Rows from block 8, named by matrix and row number. Each number is 128 + 32 x the weight over its row's rms, rounded and kept within 0 to 255. All counts start at 0. Numbers have three digits each. After the name is the row's rms in percent of the matrix's.
# conv: 3x3 conv (model.blocks.8.conv.weight, 256x256x3x3), inputs 243-251, a 3x3 kernel for each
conv.74 094:156172154112119106127131124152154185144152188171168186138137152165157168118105134149139149112123099162157142118132136117137114100146136090092092117127135181181177160134146132142148127143183126121119122121131093097120101123109107108110068086076
conv.75 098:199199210204196219227216224129137154144140137160145154088108133121133166148161174112084086089064053137054114177155151200179163184177152145155154126133134107102114137105130128107135116119108122122129151145151145145149135127162119119144132130177
conv.76 095:156156158140115124133126137139131123111143119163147144095095099101114118136156162132119130110142140116144136191180192187179179155155159136156157144175180130171163096116139102129155089074091138169174126154154162150120109117120109064132108075116
conv.77 095:142130097147155132144141115141159120095130102111128101149151158122110122135141153086129117098110128124117145107120132111116117139128132116153135141174163135163143178160138180168171182184198138132125130142136137157147198174190181173185187191200
conv.78 091:146128142158141140188168167136135133124131136145150150152153158119117132151135159112155115134151141182210196183182155134145155132138157099083091102101092093104102178160168171145140129124137133146117136156134126142140142123162133128157142128173
conv.79 092:156137124166152121166146121097105110115057069069086067151132111164132095148125076141095087153102095119083071116112143140114154150130167146138187128119179165133170165155097173150099133138152158164158148142099114102052145110077123127119110143087
conv.80 096:177144132168139128206193177099139148092112100106121099158148144160129125187140142147174168147183162139187154155176189151161168171173162083111101082117069115154105097118142143130144143118162142157131161149131183168149126145109117127097111129098
conv.81 094:119120100139112109129110109126115083135146150155162170091097078144137135123130125139142138189149161143141155140133137157115119166128130103082102154148161106095122227187158218172180181179163138166160139156157137150155099104036139136143104092116
conv.82 094:155143168132118139159157177141131131117089096151122133141159160117144123115136130134133169133142153167157193163163172137140153146152140137146165108125138074084093161135079080107052076070053189174145156162133141144124061073025167174175081101077
conv.83 098:146141154130126144139135157119120125173161194176154167125135163141139141161158111111108129181162195172176202138133140123122134135140142126118129156141162118101133057090069129136139164153200100103117101091055148146094156142125147103116173110152
conv.84 093:079101090152162187095110129185174163143150149189177170155148186120112125162147155099104166157139160140124158094131158161171200164191199074116106098117118091108138139171178131148146168171154136120123126111126147143158148146119124136147126135157
conv.85 093:101106126118128138092104097095074095110071092122093119142122148160145154156140146144142119148174146126132107172165169167164161134121143165149160174171169163182193121121138148154153160162152145146169092105128095105128133134130127156143162164151
conv.86 096:150135138153164171185171183075082071094122073134131080164165169148149143149135138160140169162152151213176208152166167163181163166176149157163157143159141162183178115108072122107030115120042159172158176190171166175159122140100163162134117113087
conv.87 088:137153156128137144071075090140146141153161155211188164105101095114130118118139131131129160183170193172167169175177163164182157166164132151168153125122119117118108131112096100096089129118106139159167125144153116150152159133137172155156171162169
conv.88 091:128122132130118136172167181122115108151137136130138129113125116102130139099115117101098078117122128154124124135133137169182186128126131186194189141145150154141143102112104124118129125138167112127096141131137122114130078086111155158168077123151
conv.89 091:123132103137148139118116114189169172168158150140142141086090093057042057105097136071045068083050070122075082155161181139132158165147157133109095171159159163155161104114099130140110116118064173153139181168166161153158146132170116105138105108143
conv.90 092:104110134142142159132153171128136122166153130138133127149134131162148143179165160049069040053094050125139132170157168157125130144122122134147159148162173132146146202140130134115080133117090153144139163147142137154135120123132185184189150151140
conv.91 091:114112119138133137116109119156145151169158160163149142101114095101138109146187142143107098130098069128093072132141146166167178195201205156158163144144156160157162128133138172160164154135131150141142156156153166172161176171183157156158115119139
conv.92 079:130111113110099102125122133095138133091122109092116100129129137158141154173149169162160185168166160133149144138163153118154149113152140164157132174170134192176141136133073170172130175159126135154139161173160132143147168170196162154160164156151
conv.93 088:128133113090094095101108111070072076078080080115124125027033019056067057045059056161141153170160172188179201171170167181183165166170150125120131117107122125123136141153148106111114133142132144164165158164163156157140144114154137111112106092111
conv.94 089:150140179119120148125109119155154132147137134142143146156133106168157131151152157155155151150155161131127147169151115176160116193181132122121147117119136125129151140163121169137069173145116136133110143143115133140124132109095140137134131140105
conv.95 099:156173171157155143132156149159165160175143134177173165124155123114127105051060053136150153166171168126132122121158143156179172159167163174189204152160169106109113161175184179172196114135192143171188156164160157146156130163165117134143152175174
conv.96 089:199199222120117145180169193123119095059089089079129136144149139146165129140160146140152158136159167151129125135153142134184134154185148157173172135134149121132133181169137160150129139147152130126133141143145149140164174169117155166100201180105
conv.97 088:096111060102106058090090036132131134124120120159145143119106091124133120154168140154099130201162202160142174120092098129106115139130131129128110176168141201201183144152156163176189166159183121125129188189199194201205148162160139152177151154185
conv.98 076:169147149084083092125089093131130137130131149123112149132148162142147152143140134137125128118090087150133126176174186183163182187152169180193194179170175187179180135120144158147179154146178168162178150135153150120125142155155135138132111077097
conv.99 091:152143124156145136157170171123146158153161164153175164128131138133145164142157183108131082110084094069098060179168178186171207173172202112128163126137144155155150140106122111121127107136179104092093096118137083092138115122107124110114120147172
conv.100 097:145164137167184148180183152140134143115122125136167146144138146155144172175166186180154116151140123124157125098133112143149145152168163113103106129150138161180173160159137173184168146197123168157143169162163144151153136126108149156123124160124
conv.101 092:114105082122115099100109089183187129175198122172174135145152183146151163148146147127104163130130172100100131125101113119080093127084091170195170167182156151166140124128081119114087161086126177172188166161159161136130131098081147125115153138129
conv.102 086:208175164201179161161137123094133133116109109164157124157151148135141150154177174065084088148171156177227179102144139096122110124153138133173188182198197190198200171157137161165161195213188144145127138146143161163145091121118144152136164167131
conv.103 100:120168137093118106130152131103132101093100104119126143175146156178167177167164180151166093153153106165159130098069099150123135176143145140144146140152162146145166116107104132118115127116150137101124110097131128114148127121103112119105158133083
conv.104 089:099108144097115153063104136138145153154157189129141179086117095105128089091130107191190169173184165122139118126118143146143153121110130213202165197196157152160134108138122129144101127140093152167138135158147123143156098127137109147140103149158
conv.105 101:154150167106110112126106103145158163141150155160162163157142167138124156158136139152161194152150169121128159182168179154135148145126119115118100113130124135133125103133118099141129160144131135111126135126147167160160166166190162176190160149160
conv.106 094:170160138157139143154131158134171159145159168201174157138158136147169138111116079118101108109087104137114117113130175123134168120130173077041080109079106141133141163162169143166165165192171143126154162160175155157148144152140151134107171161133
conv.107 093:172154179177163192160146171127142138099114157096103124149130124153144137143143132047120106102114139084085120109148139155188189192208197092080071113116098089104090092087070062066027049041004110128113108151122021058039107120116098112073145120114
conv.108 093:142120142124131148170165167120093082137118118156142143148131098166149130136120094187148165119142165108172220125105091148132109161150114185160153173159147191184160099099094116096052133102088132122107151144135172156148094122095095125064119122068
conv.109 090:152118108161151130137127108160122121149105088152087102162167146166151124138131097211178153177140053152137105154202220144156177147156162112151143119138125164182149129105154157130172144091094127098085098087086104091099152168168141107097148157140
conv.110 094:157163145166170167161160162135083114150112135161109130119127123141156164135141151139126127160157165181158119067057064111117136105125133094078076131084106153131150136117087146107086129136144153108092150143128170159166162145108148118121160160168
conv.111 098:163162164145131151158150159159170176156141153110103094177145160140123152173170187062101067066076068099111104160140158155155166104116130202172168200179161173171163081076054130126117128109093161146125155143120118117114109131102151183157157181155
conv.112 091:171142110199165139179151110138135169149145183108131158164177172160173175130138160158121132146136127111123100180172192106121183112126177169177194116148185113130164081119145112126165122111151126145170103119168093091148132095086157108087150094066
conv.113 088:141142124145136135129138135147143157152148138167165138093096116069078108126141141176161143140131150186167173129103149089084117117148147095066109151139182204223255146161159140127119187164122144145149152156166169186184142152172047053096041046056
conv.114 091:182152131156129118163144106138094104086073102029020084149189176146168164091121122162149175184160175104104175117067015099066041100089086146140162124108133141142143123109104099064071173129146146139133136124118136151151168141159125090085112074092
conv.115 095:143122133136144150111102086094127122062111132067090118151129128173158179160137161182149192160149168184155169109066077162123172164154181113129155106122126135133125129143170124119150098102128164157191156121140127122119164143187163131133102064121
conv.116 092:129155167167155155147115130121050031110114125091096102109140119123165145084122098184156153126129137141119124086096082120123113112120117150126130142140167140138157156146138163148150117131143119125124138142144154157154108123173147140143153149167
conv.117 096:154150141138128133176180184136154143130154141183194189109102107150116118173155157178155162175167167185202199140111123148138143154159156183167169158142139141121125066063036078078053110118074155170171126130137139145147171175144141129123153142167
conv.118 099:086103129144150167132130145152149131139145119148183142162142149163153168174183196155143131157192170098147125100123109091118113096121108134185125111168108136173122126122089153152138192152177122112111169159152159128123083119104122170162077131065
conv.119 088:128155129113118118106091070111141115137170152138192154110125131123144147122126123143138159130144155154159170116102106146142125104102082142171144091117102098130137156142137177173154155160173094106101146146143121127148090113094112126134108127101
conv.120 090:154136163109097130129136151119111149115121136106111118188176181182167167177179185160140151166164176087117118160138108166150119130141119107079098144126139149140142113064089113103114118124119167148126157141128183164174161144172116112104140137151
conv.121 096:138104079160141110178162139132159143126153151109122105158156135124136135153146142139146120154137152156125146107137074158178128161183123128127099176177154121143130125110126160156129174148145096106090106104083126124105175132164159093121148111160
conv.122 092:135140132170173165187200192156177150117151156140155160143142144153137132143145138130103082154125112161109125166189182102118120119102126088107080077104101115131103115139137092078118095125141168143145144118121171156149152150136118129122164171162
conv.123 092:144171149179186165126140126141130093180184166181163145145132130162156162156155173120114105118123121147164155162143109147152099156177119149136153165131133133121129107134123137167104101125061154148133157149127145147120164173137172198129141176122
conv.124 098:167180181161163147174178163119160144110164131172215173144151158165166165173156162123132115155120165176152202127123120157142188201164195069085087062086078070111118167134117148168144104159136133151150136167170129150192126125123101144116109143091
conv.125 094:093112112166174177072108115180178193181169189182201190134134133148148151163184201118119147172151183106085094142158156184181174140146146114133117143153138163176170141171183153158184181176203146163146165147144174157141109117072135136098125116115
conv.126 092:163122151109094115081078127152117180155096164169142186191185182132126138134133148203205212126129136096116115136134118112120096134148131115118123150155155154154161199178138136065083162100119129117090113089100121068096140139140161167166161171183
conv.127 086:162144159180159174158140153124106079157120103140123105091104092071094089107137124108132097143157118157175142153171163162164176154176163162152150168158146156143166145088087133098117159142164084050038120117077163169151082089091109154121127174159
conv.128 086:112122125075085092122115110158147111127141132144166168151141131118111122091105134129140149128129163158159173174149156174168174161155158182172164187167173157144154149142081115132077078093047044037056038056086059063077160136106161129104154118115
conv.129 095:139175124093118098096148135148185147123149100105179138161154170129126146138131149098128131150154145107136114135161136135160150119125159165134138127123118060060020132160128138159140105139130166166155160168158130138146107141095112150135159171126
conv.130 095:144154152162160152157148156176198181108156156112129146157179203153169195173169188125104128150119133188125132143131111137132128167159148128130129147161155150152144131114139117091141162135165181178193177170194191181211120173181120170167142191182
conv.131 097:135147165121138138125143155124184124138177118169221149181162162141121113119117102172181145142135144171150160144132166148130168130104140134137122077102107122122131152166180101152138139161126156130145159140147130115109047097094112148124119126103
conv.132 097:133111105162148137106097110173132140137108159177145188147158169140148173164165200121139177127151184081094163148166172095121158109147158132132141133140156124122146193138181184124165180142144121130108096107113113118133115100156164156172147181176
conv.133 090:112156140140155132100099052117124076134154095142158093097076090096092098089095083095079067084094082105118077126132145106104125112108132170181164188189165167158146141117150131112140143118132185164165181152153184147146134145171150151184139142191
conv.134 094:154143120135127150173165169162185149074115088115163131146153165157150170171164160174170200151128172198186210149153172170155159202175189183188184123131138148158173139137177132118118157112121106119126131128130149118149106110131119150153087185183
conv.135 095:145135140162154167152151154128126129155128120159118108158171159129141121092090076144156158134137133185180169170173176163143139160134141159139162161138152195181180152179152152183160133142117141139148134140147114122145169182161107133101157196171
conv.136 094:178166155178174172192179172149152151100137146128133175143156158132168162168181173123081100137121131189166208117126143133131151144116125207201203171181194153160172063070055039063043063074075080115122100126144139154150112136153181134159124131075
conv.137 083:137128144146134137080076068091083069089084095092082109128141144127117124161138126100183161099157150125130091177174171190207192188188175194196192183186183171172169112160197109127159135145168068100094087103071095106063068113157081112161158171203
conv.138 094:212213206178187168171171158120126094116120116145168168134101085144138129115112151171179166151149123124117115119122099130146148122133147148153135162166148143161149155118110147113111141147093144120100150110103116081099087127157142168167097117122
conv.139 092:142103087120136120056041078093086127118109133131122155156139171183159196174140176120128085123163135128153119162161175165154160152116146112150140076119107148171154036054064075068087098095139117104110122106122115092114131136138109116090123165158
conv.140 095:186186207180183193164158171131115140140134163125125152107142177108146152111137139088139111125122118113105127127122148146142140173173151165130120124074088095075090144122139132115139133169176166155145168144132139138148182162170129125155110117158
conv.141 098:142147127105110104127139119172164166167166148221220201151139145134133134144153140161124152150133162212171196115105115124124120109103112163175163137141147143136143139126102149157122163171109178170154176183177166184176156158165166167157187196178
conv.142 100:189227213154184176161168165147163113145176124178206164172161150131120111151128116125130117162142114150168143157163175167157171174190198185172162163144142165142128160160157152157167189182180174154166177159172172164173152128091140167114172197142
conv.143 092:135121121143154155123136169174172189191165197149140170122125121105112131066076088119107113138181169161171129105129156118135162072091115188175149139138130159165148175156181167130170171155190143138120167146154151138147143148184171184211177181231
conv.144 102:126128145147152157145156135142121079144145118122127079121134130124151156156154174144139191148151183142145156148135161173169175192172167123139151119139159104119142128118075123075068153133113139171153142164156145160160183160152171156160162165166
conv.145 090:085079094052062070132160173122171131094138118096134134169181171142160178150163184153133106144149138157182156159175186152166175151162177109155132146161156110127127110114109179169151128132105166167214185189227187197235196151125160090076180142130
conv.146 086:133128125122125135128142157163140127157143124156153139156150168162149145151131122172163192091090104100081099173175159120099112119079098132124104129136109143143123116125110116119078111123088153161151151167155167176171144152147163152140195180182
conv.147 095:195160177181170190191169184159129132160128134144097122164129110179150119165160146199141101145108073106111109107147091131140108111121102104113099143153149155150147144188194127167202146183194140135147116102136120096119114098117129095117174134140
conv.148 082:151154137169186160141155140155169180145167173127139149084069092094086098117108128031060065044068066029029001044022011036022007010008001116127145157168156148154150157133119166158133151166150166171173174173170180187193093078075099113080105089061
conv.149 086:124130124138145133121124133115117182099121154104141146081091074093109112104124149084134135058107078085083053101102114095103142074068114126099128141139146152152143178141179190154168207209205160141156173159167161150168113117111098112122089150156
conv.150 092:144129119120095103151137140138142141106126140130132157194175165190172161184170162142137148122131151151141180157114120128119108064101093130130131177168151143162151090061072070084099140138155075070100083085113092135139100106093108134174097113147
conv.151 095:151153151138119127127117133116123150141149136157170146146153157133145152161153166174177205193193213210201229126137114126127104122122099093084134113109144162137156164164168153139117142100087126139152132140140144144131157172172136142167115121130
conv.152 090:093132141146163162191211209161143113166172106149171096176144139132129122156158158159146176104107169049104155176095074169118119197188188145105084164123128199169154152170122154172132171162170145125124154141139162160160144156196102131140044121133
conv.153 089:110123132138148150161176170145136175149155146129117109177166151144144143122124131156170187139141166108105150179124053170131071175145121178152150152115114129116116182165185168153175164127147141142152108129150129135143152168217118115181072094131
conv.154 096:151137135152152135150150142143151168091123146099152181120175175124142155131159163102164163123121130156179156169209165171185126136167152161157142151154128139135105083160131119136170128170173107146149121144135138158150040104144060119134051138116
conv.155 085:164172175181179187119119122143140147113126131124122115122111114159158158181172164084107118115159148125134106159177162149179165149163154189166166186165172168160173053092070063086031004008009124131121147149133142149131136156164134131145151156166
conv.156 087:155153129153172162155175147102123129115149156099161170161152151162155159166157170112153148114135154111129131124132141146140164135121146139147152125142136138145139027081063098090067090095087032039071055058063060028049121124067157148110142124106
conv.157 096:125157165122127133122116137195171157205177177132159174153148178134145183157151172167187147177180166115127163102110150112118165121096159140155106115136099124151124097105058086075038096143099106133134107128133116139134152142080182104106155145140
conv.158 096:139154157134146129154162132072118114107140120109141150161131138191178171203189176105080117156106093147124103093119145101117152089070137178208190161191155125131108171175173183164149149150140129120142126131137115125139057071042082100078116173110
conv.159 098:163151160155152165197171194165141134190147180170129193153154125124119115160146129159139133066089113163129156191212206176210197165208207104100108101090113074072082126122153155150160132104126132104111164136141110100123131167153142161144154145176
conv.160 098:169157169179165178161136140128144179125138187119118153142144150173169179186188179119126137148138130109127124148168183168180195202210198146154143094114119080078108110124099096122116115138134109107096111125119069120103101141103121163103140147131
conv.161 288:181173179164158165192184179165161165159168174167164171167183183165176167172174169148158164150153152132150141136152157144166158154167161182172172176173171182167159152152142157147137169157142162161160157157153170163155141140139114111123150148163
conv.162 101:153139100140163120121171112175210115164161120152155078155151157177176191150142160099104165073087137122119119149139155151132140110119132202188171162153140159153151175146143135105144150118180173152160181137139163107108099096091106120120147170194
conv.163 094:166127130151135150152123149167163199138146191146108171153136141171161166197168164140125090123116094154158119141133106133153142129162142159153161131107099142097101120146120066129082089165082149131119113119111157172152165142142121123069153167135
conv.164 091:112127104099086065095097093185168164181158152161157151086109130091113118151171172125177146095119105124121127142151172141157166144169182201216202185179171207187192129109172164164198144153182178156156173162156155147137193166159136144146128127134
conv.165 093:120107107148143147112098105153167154171175149139153122122119080129135116145151151152114098193161143146136121097100122101102123120118129108121103162172155140144135151140115137091060137098066141144129119123095105114080117110108115103093124124145
conv.166 092:161170163120148126122137128159174178145165158118120126131152190110121174126143186193158176137138117086144110101128145136152151118126134127130144122133135149161169143151178149142177179170200117128189077097174038074134152197167134153141120160166
conv.167 080:157181154162172150142152136142140115164137093134112086152133150151142152160151168135159168128149154165166171101107096105103090131138132109107090145133118132142132079104119115114114099088104182181181186187184183186171172163143159148159155131134
conv.168 093:143159175121120162111128163155170136161155150186174179184168137133116100142106090173219205200184203157138156100109015146109050107102056106132082145145123162177168117140090154172106110146138150115104142111097072087102134109105187156175128099123
conv.169 095:100135137134162137130143133168159141119131077135149085147142151152129109133113125111132091103148097121170109140184149149185133144152105144148131105128117115126117104144140125125138134142113157157147174176172180162148177095115190160176174184196
conv.170 089:147161153153172168139142137155126152122102120100102092143153161130143146136140146158146097106134133043089075177111108166076086203155150180155160146122121169134131096069110088096109092116121165138151173126113160142116158170200139155147122150126
conv.171 085:172136140162146145152143162123134125127133112091093094092116139101130145107125139110132140104140134082134120117118141102107113102117117177144104160128069126086038134134158135150166102120130094096112096091095103104112155134138137130162159182199
conv.172 280:176173169164161159189185175171160164160167172168162168166183183164175171170172170145155161153155152132152141142152161151167163161163162183175177176177176178168163151151139154150136169163142164161154158158148173162151139140140112112117152153164
conv.173 092:076096097099143168163179165158132135139124100144098101127140158153156167155161160115135156130121116150145147172141164148125116137112109129152156154158144175170162127147131147159169147152151128139126130150118106118108129145139129159162128156160
conv.174 106:188208217185186187154129126150181175139162151160166147154143158159146138170159132113147154145153179162160159172152160187142130207162134138166160153167171124139125170147147168136144165120166209202211200187201185175178082075104140142181134105144
conv.175 096:121107132150129144169154143150123159123086147150140166144166156172185179172179191137129119171140125129104081181196171183207193168189187162149153156141164143145155127176173128172175110172147141149127132136124109114109148081135151099182152106165
conv.176 086:130114135137128113140151164085087102042103107044115137194168123180151087154118059175180162157147140142139122157145166107093140132113152121151212129153194094116148110123140118106112133102053112106186106088177141150203122115098078081092089124093
conv.177 100:159169155147142136121134130138154185171168197153129153092121123121152135086107087151118158157129133106115120058080101083100087094129124102096084103087099130132126207184215173141166153105134150156142126119109119099093179160221137119148156134164
conv.178 098:119101124130121134176160177151162187123129119139159140160154153167158161180167172168164166155154138188178163133155190150163186150153161097101117113115141147146158120134114107138160095135138121150158151166181145149166115122091113139153097057073
conv.179 084:132131113131135117131143125147162181102094129095076111152143139151151160141145152079099094099108095110097086143129124130112104112088104159158149155153149116115114164151163153143143156152150165162154172164160163157148156144145138140155139147141
conv.180 091:125123158145135170176163197117117068111103079145120114147143121172165136185175136176148157158134110136104074135127165158157143160150146130103074136098064161135119176135162215167136194149096152128137183161145180169128158182139137147111160175200
conv.181 094:164164136143146134164193173177184175147162134178176161151170159171168169182193205124089115131101134151121167137088114136087081138136146104130088132144127164182165134110130108090101117080108149158167134140145176151173125125153140131192102094090
conv.182 100:169145144145110113187161162144131129130124116126138095110119122112115099140133145089133107089132067192190150156185191128146162130144146143166168120135150115133142123150105101120107101115094110099085128108106100085088131148115164154136114136096
conv.183 095:086135125136161153128152137117142150116161135098141100171152171144135160151161179167146145168179191142128123101098110130128159133118147050084058043097051104131098145147132141144137164184179119103120127111140155142145113129103127174126089134089
conv.184 105:166182173150166146168174165138129128139128099171152109099109117091097118096113124159137165097074096119090134200194189182193175176188164161143175129121155128109135174162167153173171154167192125115123131143143134148162083118114117165140105171102
conv.185 094:171170173170167154152143125148157171145154169106120136098105128086086104103101103163176149129122107162143123174165172182154158193173157174198206138153171137126130109139144130128152139147166177179191129114119133093095105095119162166177186171180
conv.186 089:100107119132147164153172180165121107155120083157143111166171174118123122100094110108090061132125104145110114128128138121114123163144152143159139157173147133139117164209206159216215134177191155171169122171166081134149150122128148122120196171175
conv.187 090:156152164131142163095137148106121118125155146116127110134129156131120160117079123158133159120108106120110132172148164144099123166083111136128110123121127160170155151126120107140149121128132164156151109125128140124107159160174140139185188135181
conv.188 089:152165155159170161137138128159135150188172183164142164054080106032071072043083073172150163182147153190170147085106118084117123034060076198194174191180165171157155107129162111117143141118141121133132143150146149160153176178188154156178149141180
conv.189 093:161127137133106119158128134154144142175147119182156095121132133135147145140151141104136144158190156157196148153175139181186154140135096147146136129131119122134112135139137099113116134127156129146145158163167194204200150171114123177144142169115
conv.190 091:126132173130149158114128124065090105034088091007086105186197204160167176173164175100102090125130122140149145137141131141141146170166172186176192153158168169168184131139126153143116177153138104092118083055102126097124126144183125167185138164176
conv.191 102:082066082075065068079067060155152150155155139147146144130148145117131121107108106170184166160172168145162153167166184148142157153150167060068062074084071069079059148140129154163147174172155147145149143151153141153152154158158134135122122110098
conv.192 090:172164107161159123137122111133158143161155132120097112128132135159160151148142125094127122163143127195128144084131130107140147146130146164155149167149144148133124150132099133125080128102087124141125120147118135147139174139091153108060133063015
conv.193 096:106103125110122127114147120169132168170126164141116132171165170175163177118110122137124137152166192102135118170154117159139133142125131163147180163148178149127153148124159187137174142130159171172138172161131163154131171193182143106099175144132
conv.194 095:120148147104140168119136124132137148156167156168161174089104095133156147116100097174161166191187183118132144109146117111104111136137170145130111136144125096091103122138145124155139143165165125098119126115121161152165172167138157126136183156153
conv.195 117:134129088132132085176186150182180194142132137159118122175160176150133149138123144208198197123117113110114101124149187115123166114101146168161170168161165154153171134157186133163172153149118175160164171154147155136133123136146070093101124133138
conv.196 096:137147170122116116166176155165139119152112092121123115142133130156129125202159144156166127190170124194119084164135095147109099155107141176156139175164146154157148127104128171137173157150154168159141192172147205169162189180152179175123172135066
conv.197 089:166157191108121169078113171143135147165151152171136129143126115175177165131138152146147122104133157090121136139148181135167195092139182123144173128147155145159161107067090116091121138098118161161157142141148131132171161155132147157100201183087
conv.198 092:125134157082102129130143156168137149141158162155174186153149116137124094103108107183177183155127134123127163170147148118090113138152156051063109077090110093101114163160177157150161163122100164144181175159186185190215144108093136117113170168114
conv.199 095:103109113150148139122144151084122162113124159123096121130147140121154135114132122151170156164187152162185165094141155101125120137125122158154191143148177126122139134179169170168166167152153121141128100136133101107106136148121136142116135127119
conv.200 092:154159137128126099131140115105137085116145093154166129154136133164131126168138108162165145157166156141144137113096066126128113100095080183220182182205165168184154161155193153153174180150208117120140095103104128120119109097107116147162109175143
conv.201 097:189194204197205190185180178114165215088147168123169154106124149073100107080115126166157188151144152203193203189188185174180181183197204139176191118150177115160169155124145139129153138127146142144157154150151137141131169180173147169162138172155
conv.202 090:131145160107115120087096092156150124160135118107084069136147137089117116086089081085129124136157153092101084125121143150136149166150152160154143142144135126139148145181144136151115087066058160178180136156144123123113150148149142132113130128136
conv.203 087:137130146188184198123132140132127113134138128123132123140145131161174152170182166090102102124141128085078103208174159213190175201182166122120137149150159149153153152153132136157114109137097140151110141151141126164159142109116133083096149083076
conv.204 090:189174157183174153152134118157150168174163158134117101125107167150153189157171189152166174151159132171175120116130153123135148159152156179131089189167130168136115169146148140142151110123136135124157138141171178155166082094106121151117070131097
conv.205 095:135135157138126135137126129154125100127101093170146114136127111154149135165165154151124168143117170154120149163175188172190197160166151160146170134129148102085101149152149169171148129141121130127131117118121100088100113126104166170162168172152
conv.206 096:140134127130127134152150134148143130160165158153149151164153165155146165151139151149163195157165191145168173176166178164161170148140137104119099108109115112115124136130136086074044128094083152157163104112137098096114173172158168160161170162150
conv.207 092:119120140109097114100095117186151149201185165178173155166160164150157168167182177080091112089100123099115112139137123150170167127129143152152147160160154151149143154138147180182183163173174146147153153162166152166183162144110136121108136110120
conv.208 093:145138144179152163163168172175185198139139155154177181154157156150147143145156159186156157143125121069068059160174160150162165153172148126102106165142135162166141183182178172164156157176196117110107117104097101100085066090125173195198029062099
conv.209 094:107153162120155130109130135148128136132134129130146102151148148176189166148157152196181182166169218110130159189128101184118099212177147171176176149133140148155165131120103120096089129106078159097085154107099156175157094121099119124106055082050
conv.210 092:144110130125098110197160145138121129176150151089100128179202177154164133133127112108123141131129154132098143154149119121144112081106043149166161096136138130169150147120151154116163177175186140153136135147143152157143139150188124131137165148153
conv.211 090:176174161143144138146146152132109127127102145164103149169162177142146154165170173160149155118113121169172172115138139139164169180207188148112119151121143162154173105100146121100119132132134153158152164164148116117105097142159124129133132143144
conv.212 090:116100127051018038074038046133132133105125124127163149136136129154150140146146151182163171171170165159151143155161171157173150162174163128141135156155137161163155136122127096061036098098076151145151142131137156147157143117132164157158122090105
conv.213 087:161162128154161162159176149123164144144149150127150125153137142132124123140142155093065091095063114095104134159155178151130147178165182154169150111129140106152147129128234123125210099115190126128160122101142054090138182167202154150183184167177
conv.214 096:135129159122123130131121123141134151136134176125107143113138122128145132141140132147126165128105162176163193160169159143159152084115098173182187160161172164166166121214136111147120115086110138173141136154129134131116198136170186131172192120169
conv.215 120:101094107094093101111120118151167123150158131165187146187190187170171168183185180153174180135141150130139161178169154185170145158154127148138133175163159170161168140148171138144176148158168173147156165131142165136150113138128123150139147148125
conv.216 091:143168135170174149076102074117133115167185146155164130137131144150143158151134147163191190175198189142162165117114137175168185196207186121109110129093104108069086134104073137120103083106079150142130188167147190180140152127135131110130179151173
conv.217 090:107113108141143165166172184125145144145179153143191169149151132144137119117109099053082051050097108084130117059050063086086104072069074164168144167170141172164139138131107076107093073136092078077106107111164071084139109080113085075124128141161
conv.218 085:169185185161163164184173172098075085101094137104102134118166173104147155123154152123127086088108082155160163204214218201234203179189191160154160134125141122102126063091080119141152123172143112139144101118122091121103096143136116158169087147162
conv.219 082:122113112134125134207197198180124144150106107123090090093117104073085050047066037107154086085106079090094081147176163131156139116133115163130143155141144164158154060070051043064104077098144131130112126136136139160175118146131138142141146147148
conv.220 090:134132133140143156134143157168168151171177162179184162149142136126132112131150126170186200191193196179170150089091076138128118130136109093094102095084102130117148173169170173147129161097090182149183181135161158112132142099129181183198122106139
conv.221 094:148129130163160162164149157146133135166156164122128125170168172162162160150160160128088090168143151107097106152172130159186154168193161129114098162158138136109090143151139171171148158154152148160158152156133144139115119100115111086100119089110
conv.222 095:129157107109171148071128119144138169120129149129141139118129143150148162128134148188151134176159179148164155129130066121122100107091101122083146113111154138146166150160145127132112142174123151167164152153164116134156128168156116146126154195154
conv.223 089:181154124178151124183159157160152133163165155142142125118141141165173153146151130143116136129115098141101068106126160110100110081057068154150144130155149129144143138134126155133098180150114135141144154137120154131113124103169111116149158147177
conv.224 089:174154162167162144193172142125122126164146147160147162160173177173171178167163167052080059127156127142154124109152104131178156156204188122134093135125096105076066150185145122173163127166150116131113124147142140161159141136135167161147154159153
conv.225 091:099105124119129162128146182123114134145114135122097112124099105125118129137127137175150177198176195184110117125097059116096063135123090162172161169166174145139148111134149121157138090132153144162160156161140131131106126147118133121132164131168
conv.226 102:179155138179154150154145145186136160193147178178127137076097128129125154162151168102106123128132145134121140093125158109112132158146157157131140138123138157137134162137112154123078148154105116132164116117145154146143136106168101051134131125177
conv.227 093:118122102097132146122150158160132109143130087106132126187139125183146151159145137150160155137122153169143160168124105163125122124096122154187150162191130177201143119142127134126108129131097153103083156108112146132143145168123066099088025144112
conv.228 096:104080088116104112102090080141140134158151146158149147146145148155155156166169168160143142157129154138123160121126127138156156149167176152156169143150145148150148134169148154203199143187196148166160153185173155191170228167101172125074133104078
conv.229 078:090091109107095108123111099067118137037074114016046096177167188146149164142164181147123106153115119136097137168145150151136144124098116191186180179174168190182181109112136133154159152169166173172177170178162105123125153160166187184177169172156
conv.230 092:076112164051083116123162178132147155151147154151142156138121094162141102145119074124118083118103058116154127122142132128121117103120129099130142084114117095120125175179140165142093152142117102118092127114107141138143158174178155147167161157155
conv.231 094:130141140159178167108113115135148157093164150060141128174174186162163185137168182152215136141206154142181149127137144138155158140148172164172155152170155181199191107112130130140149167151175170125143179144167176143167140143082090147034116158094
conv.232 078:186182180149147146166162172153142117155138114134137109091100071112133099137154120104141106127154129151146100102076091144144145114152161127142154118116135121119123163156134163123125136102129132123117117100111122097111146138145130123140141166176
conv.233 087:103097114142101104104071078132159157105130150101121143066087071131143131145141115146076064102089081053087086094114153079159144129158171118117091118110109109105111139162134145161143137155156078084090089074086081072094175167141108138120092123134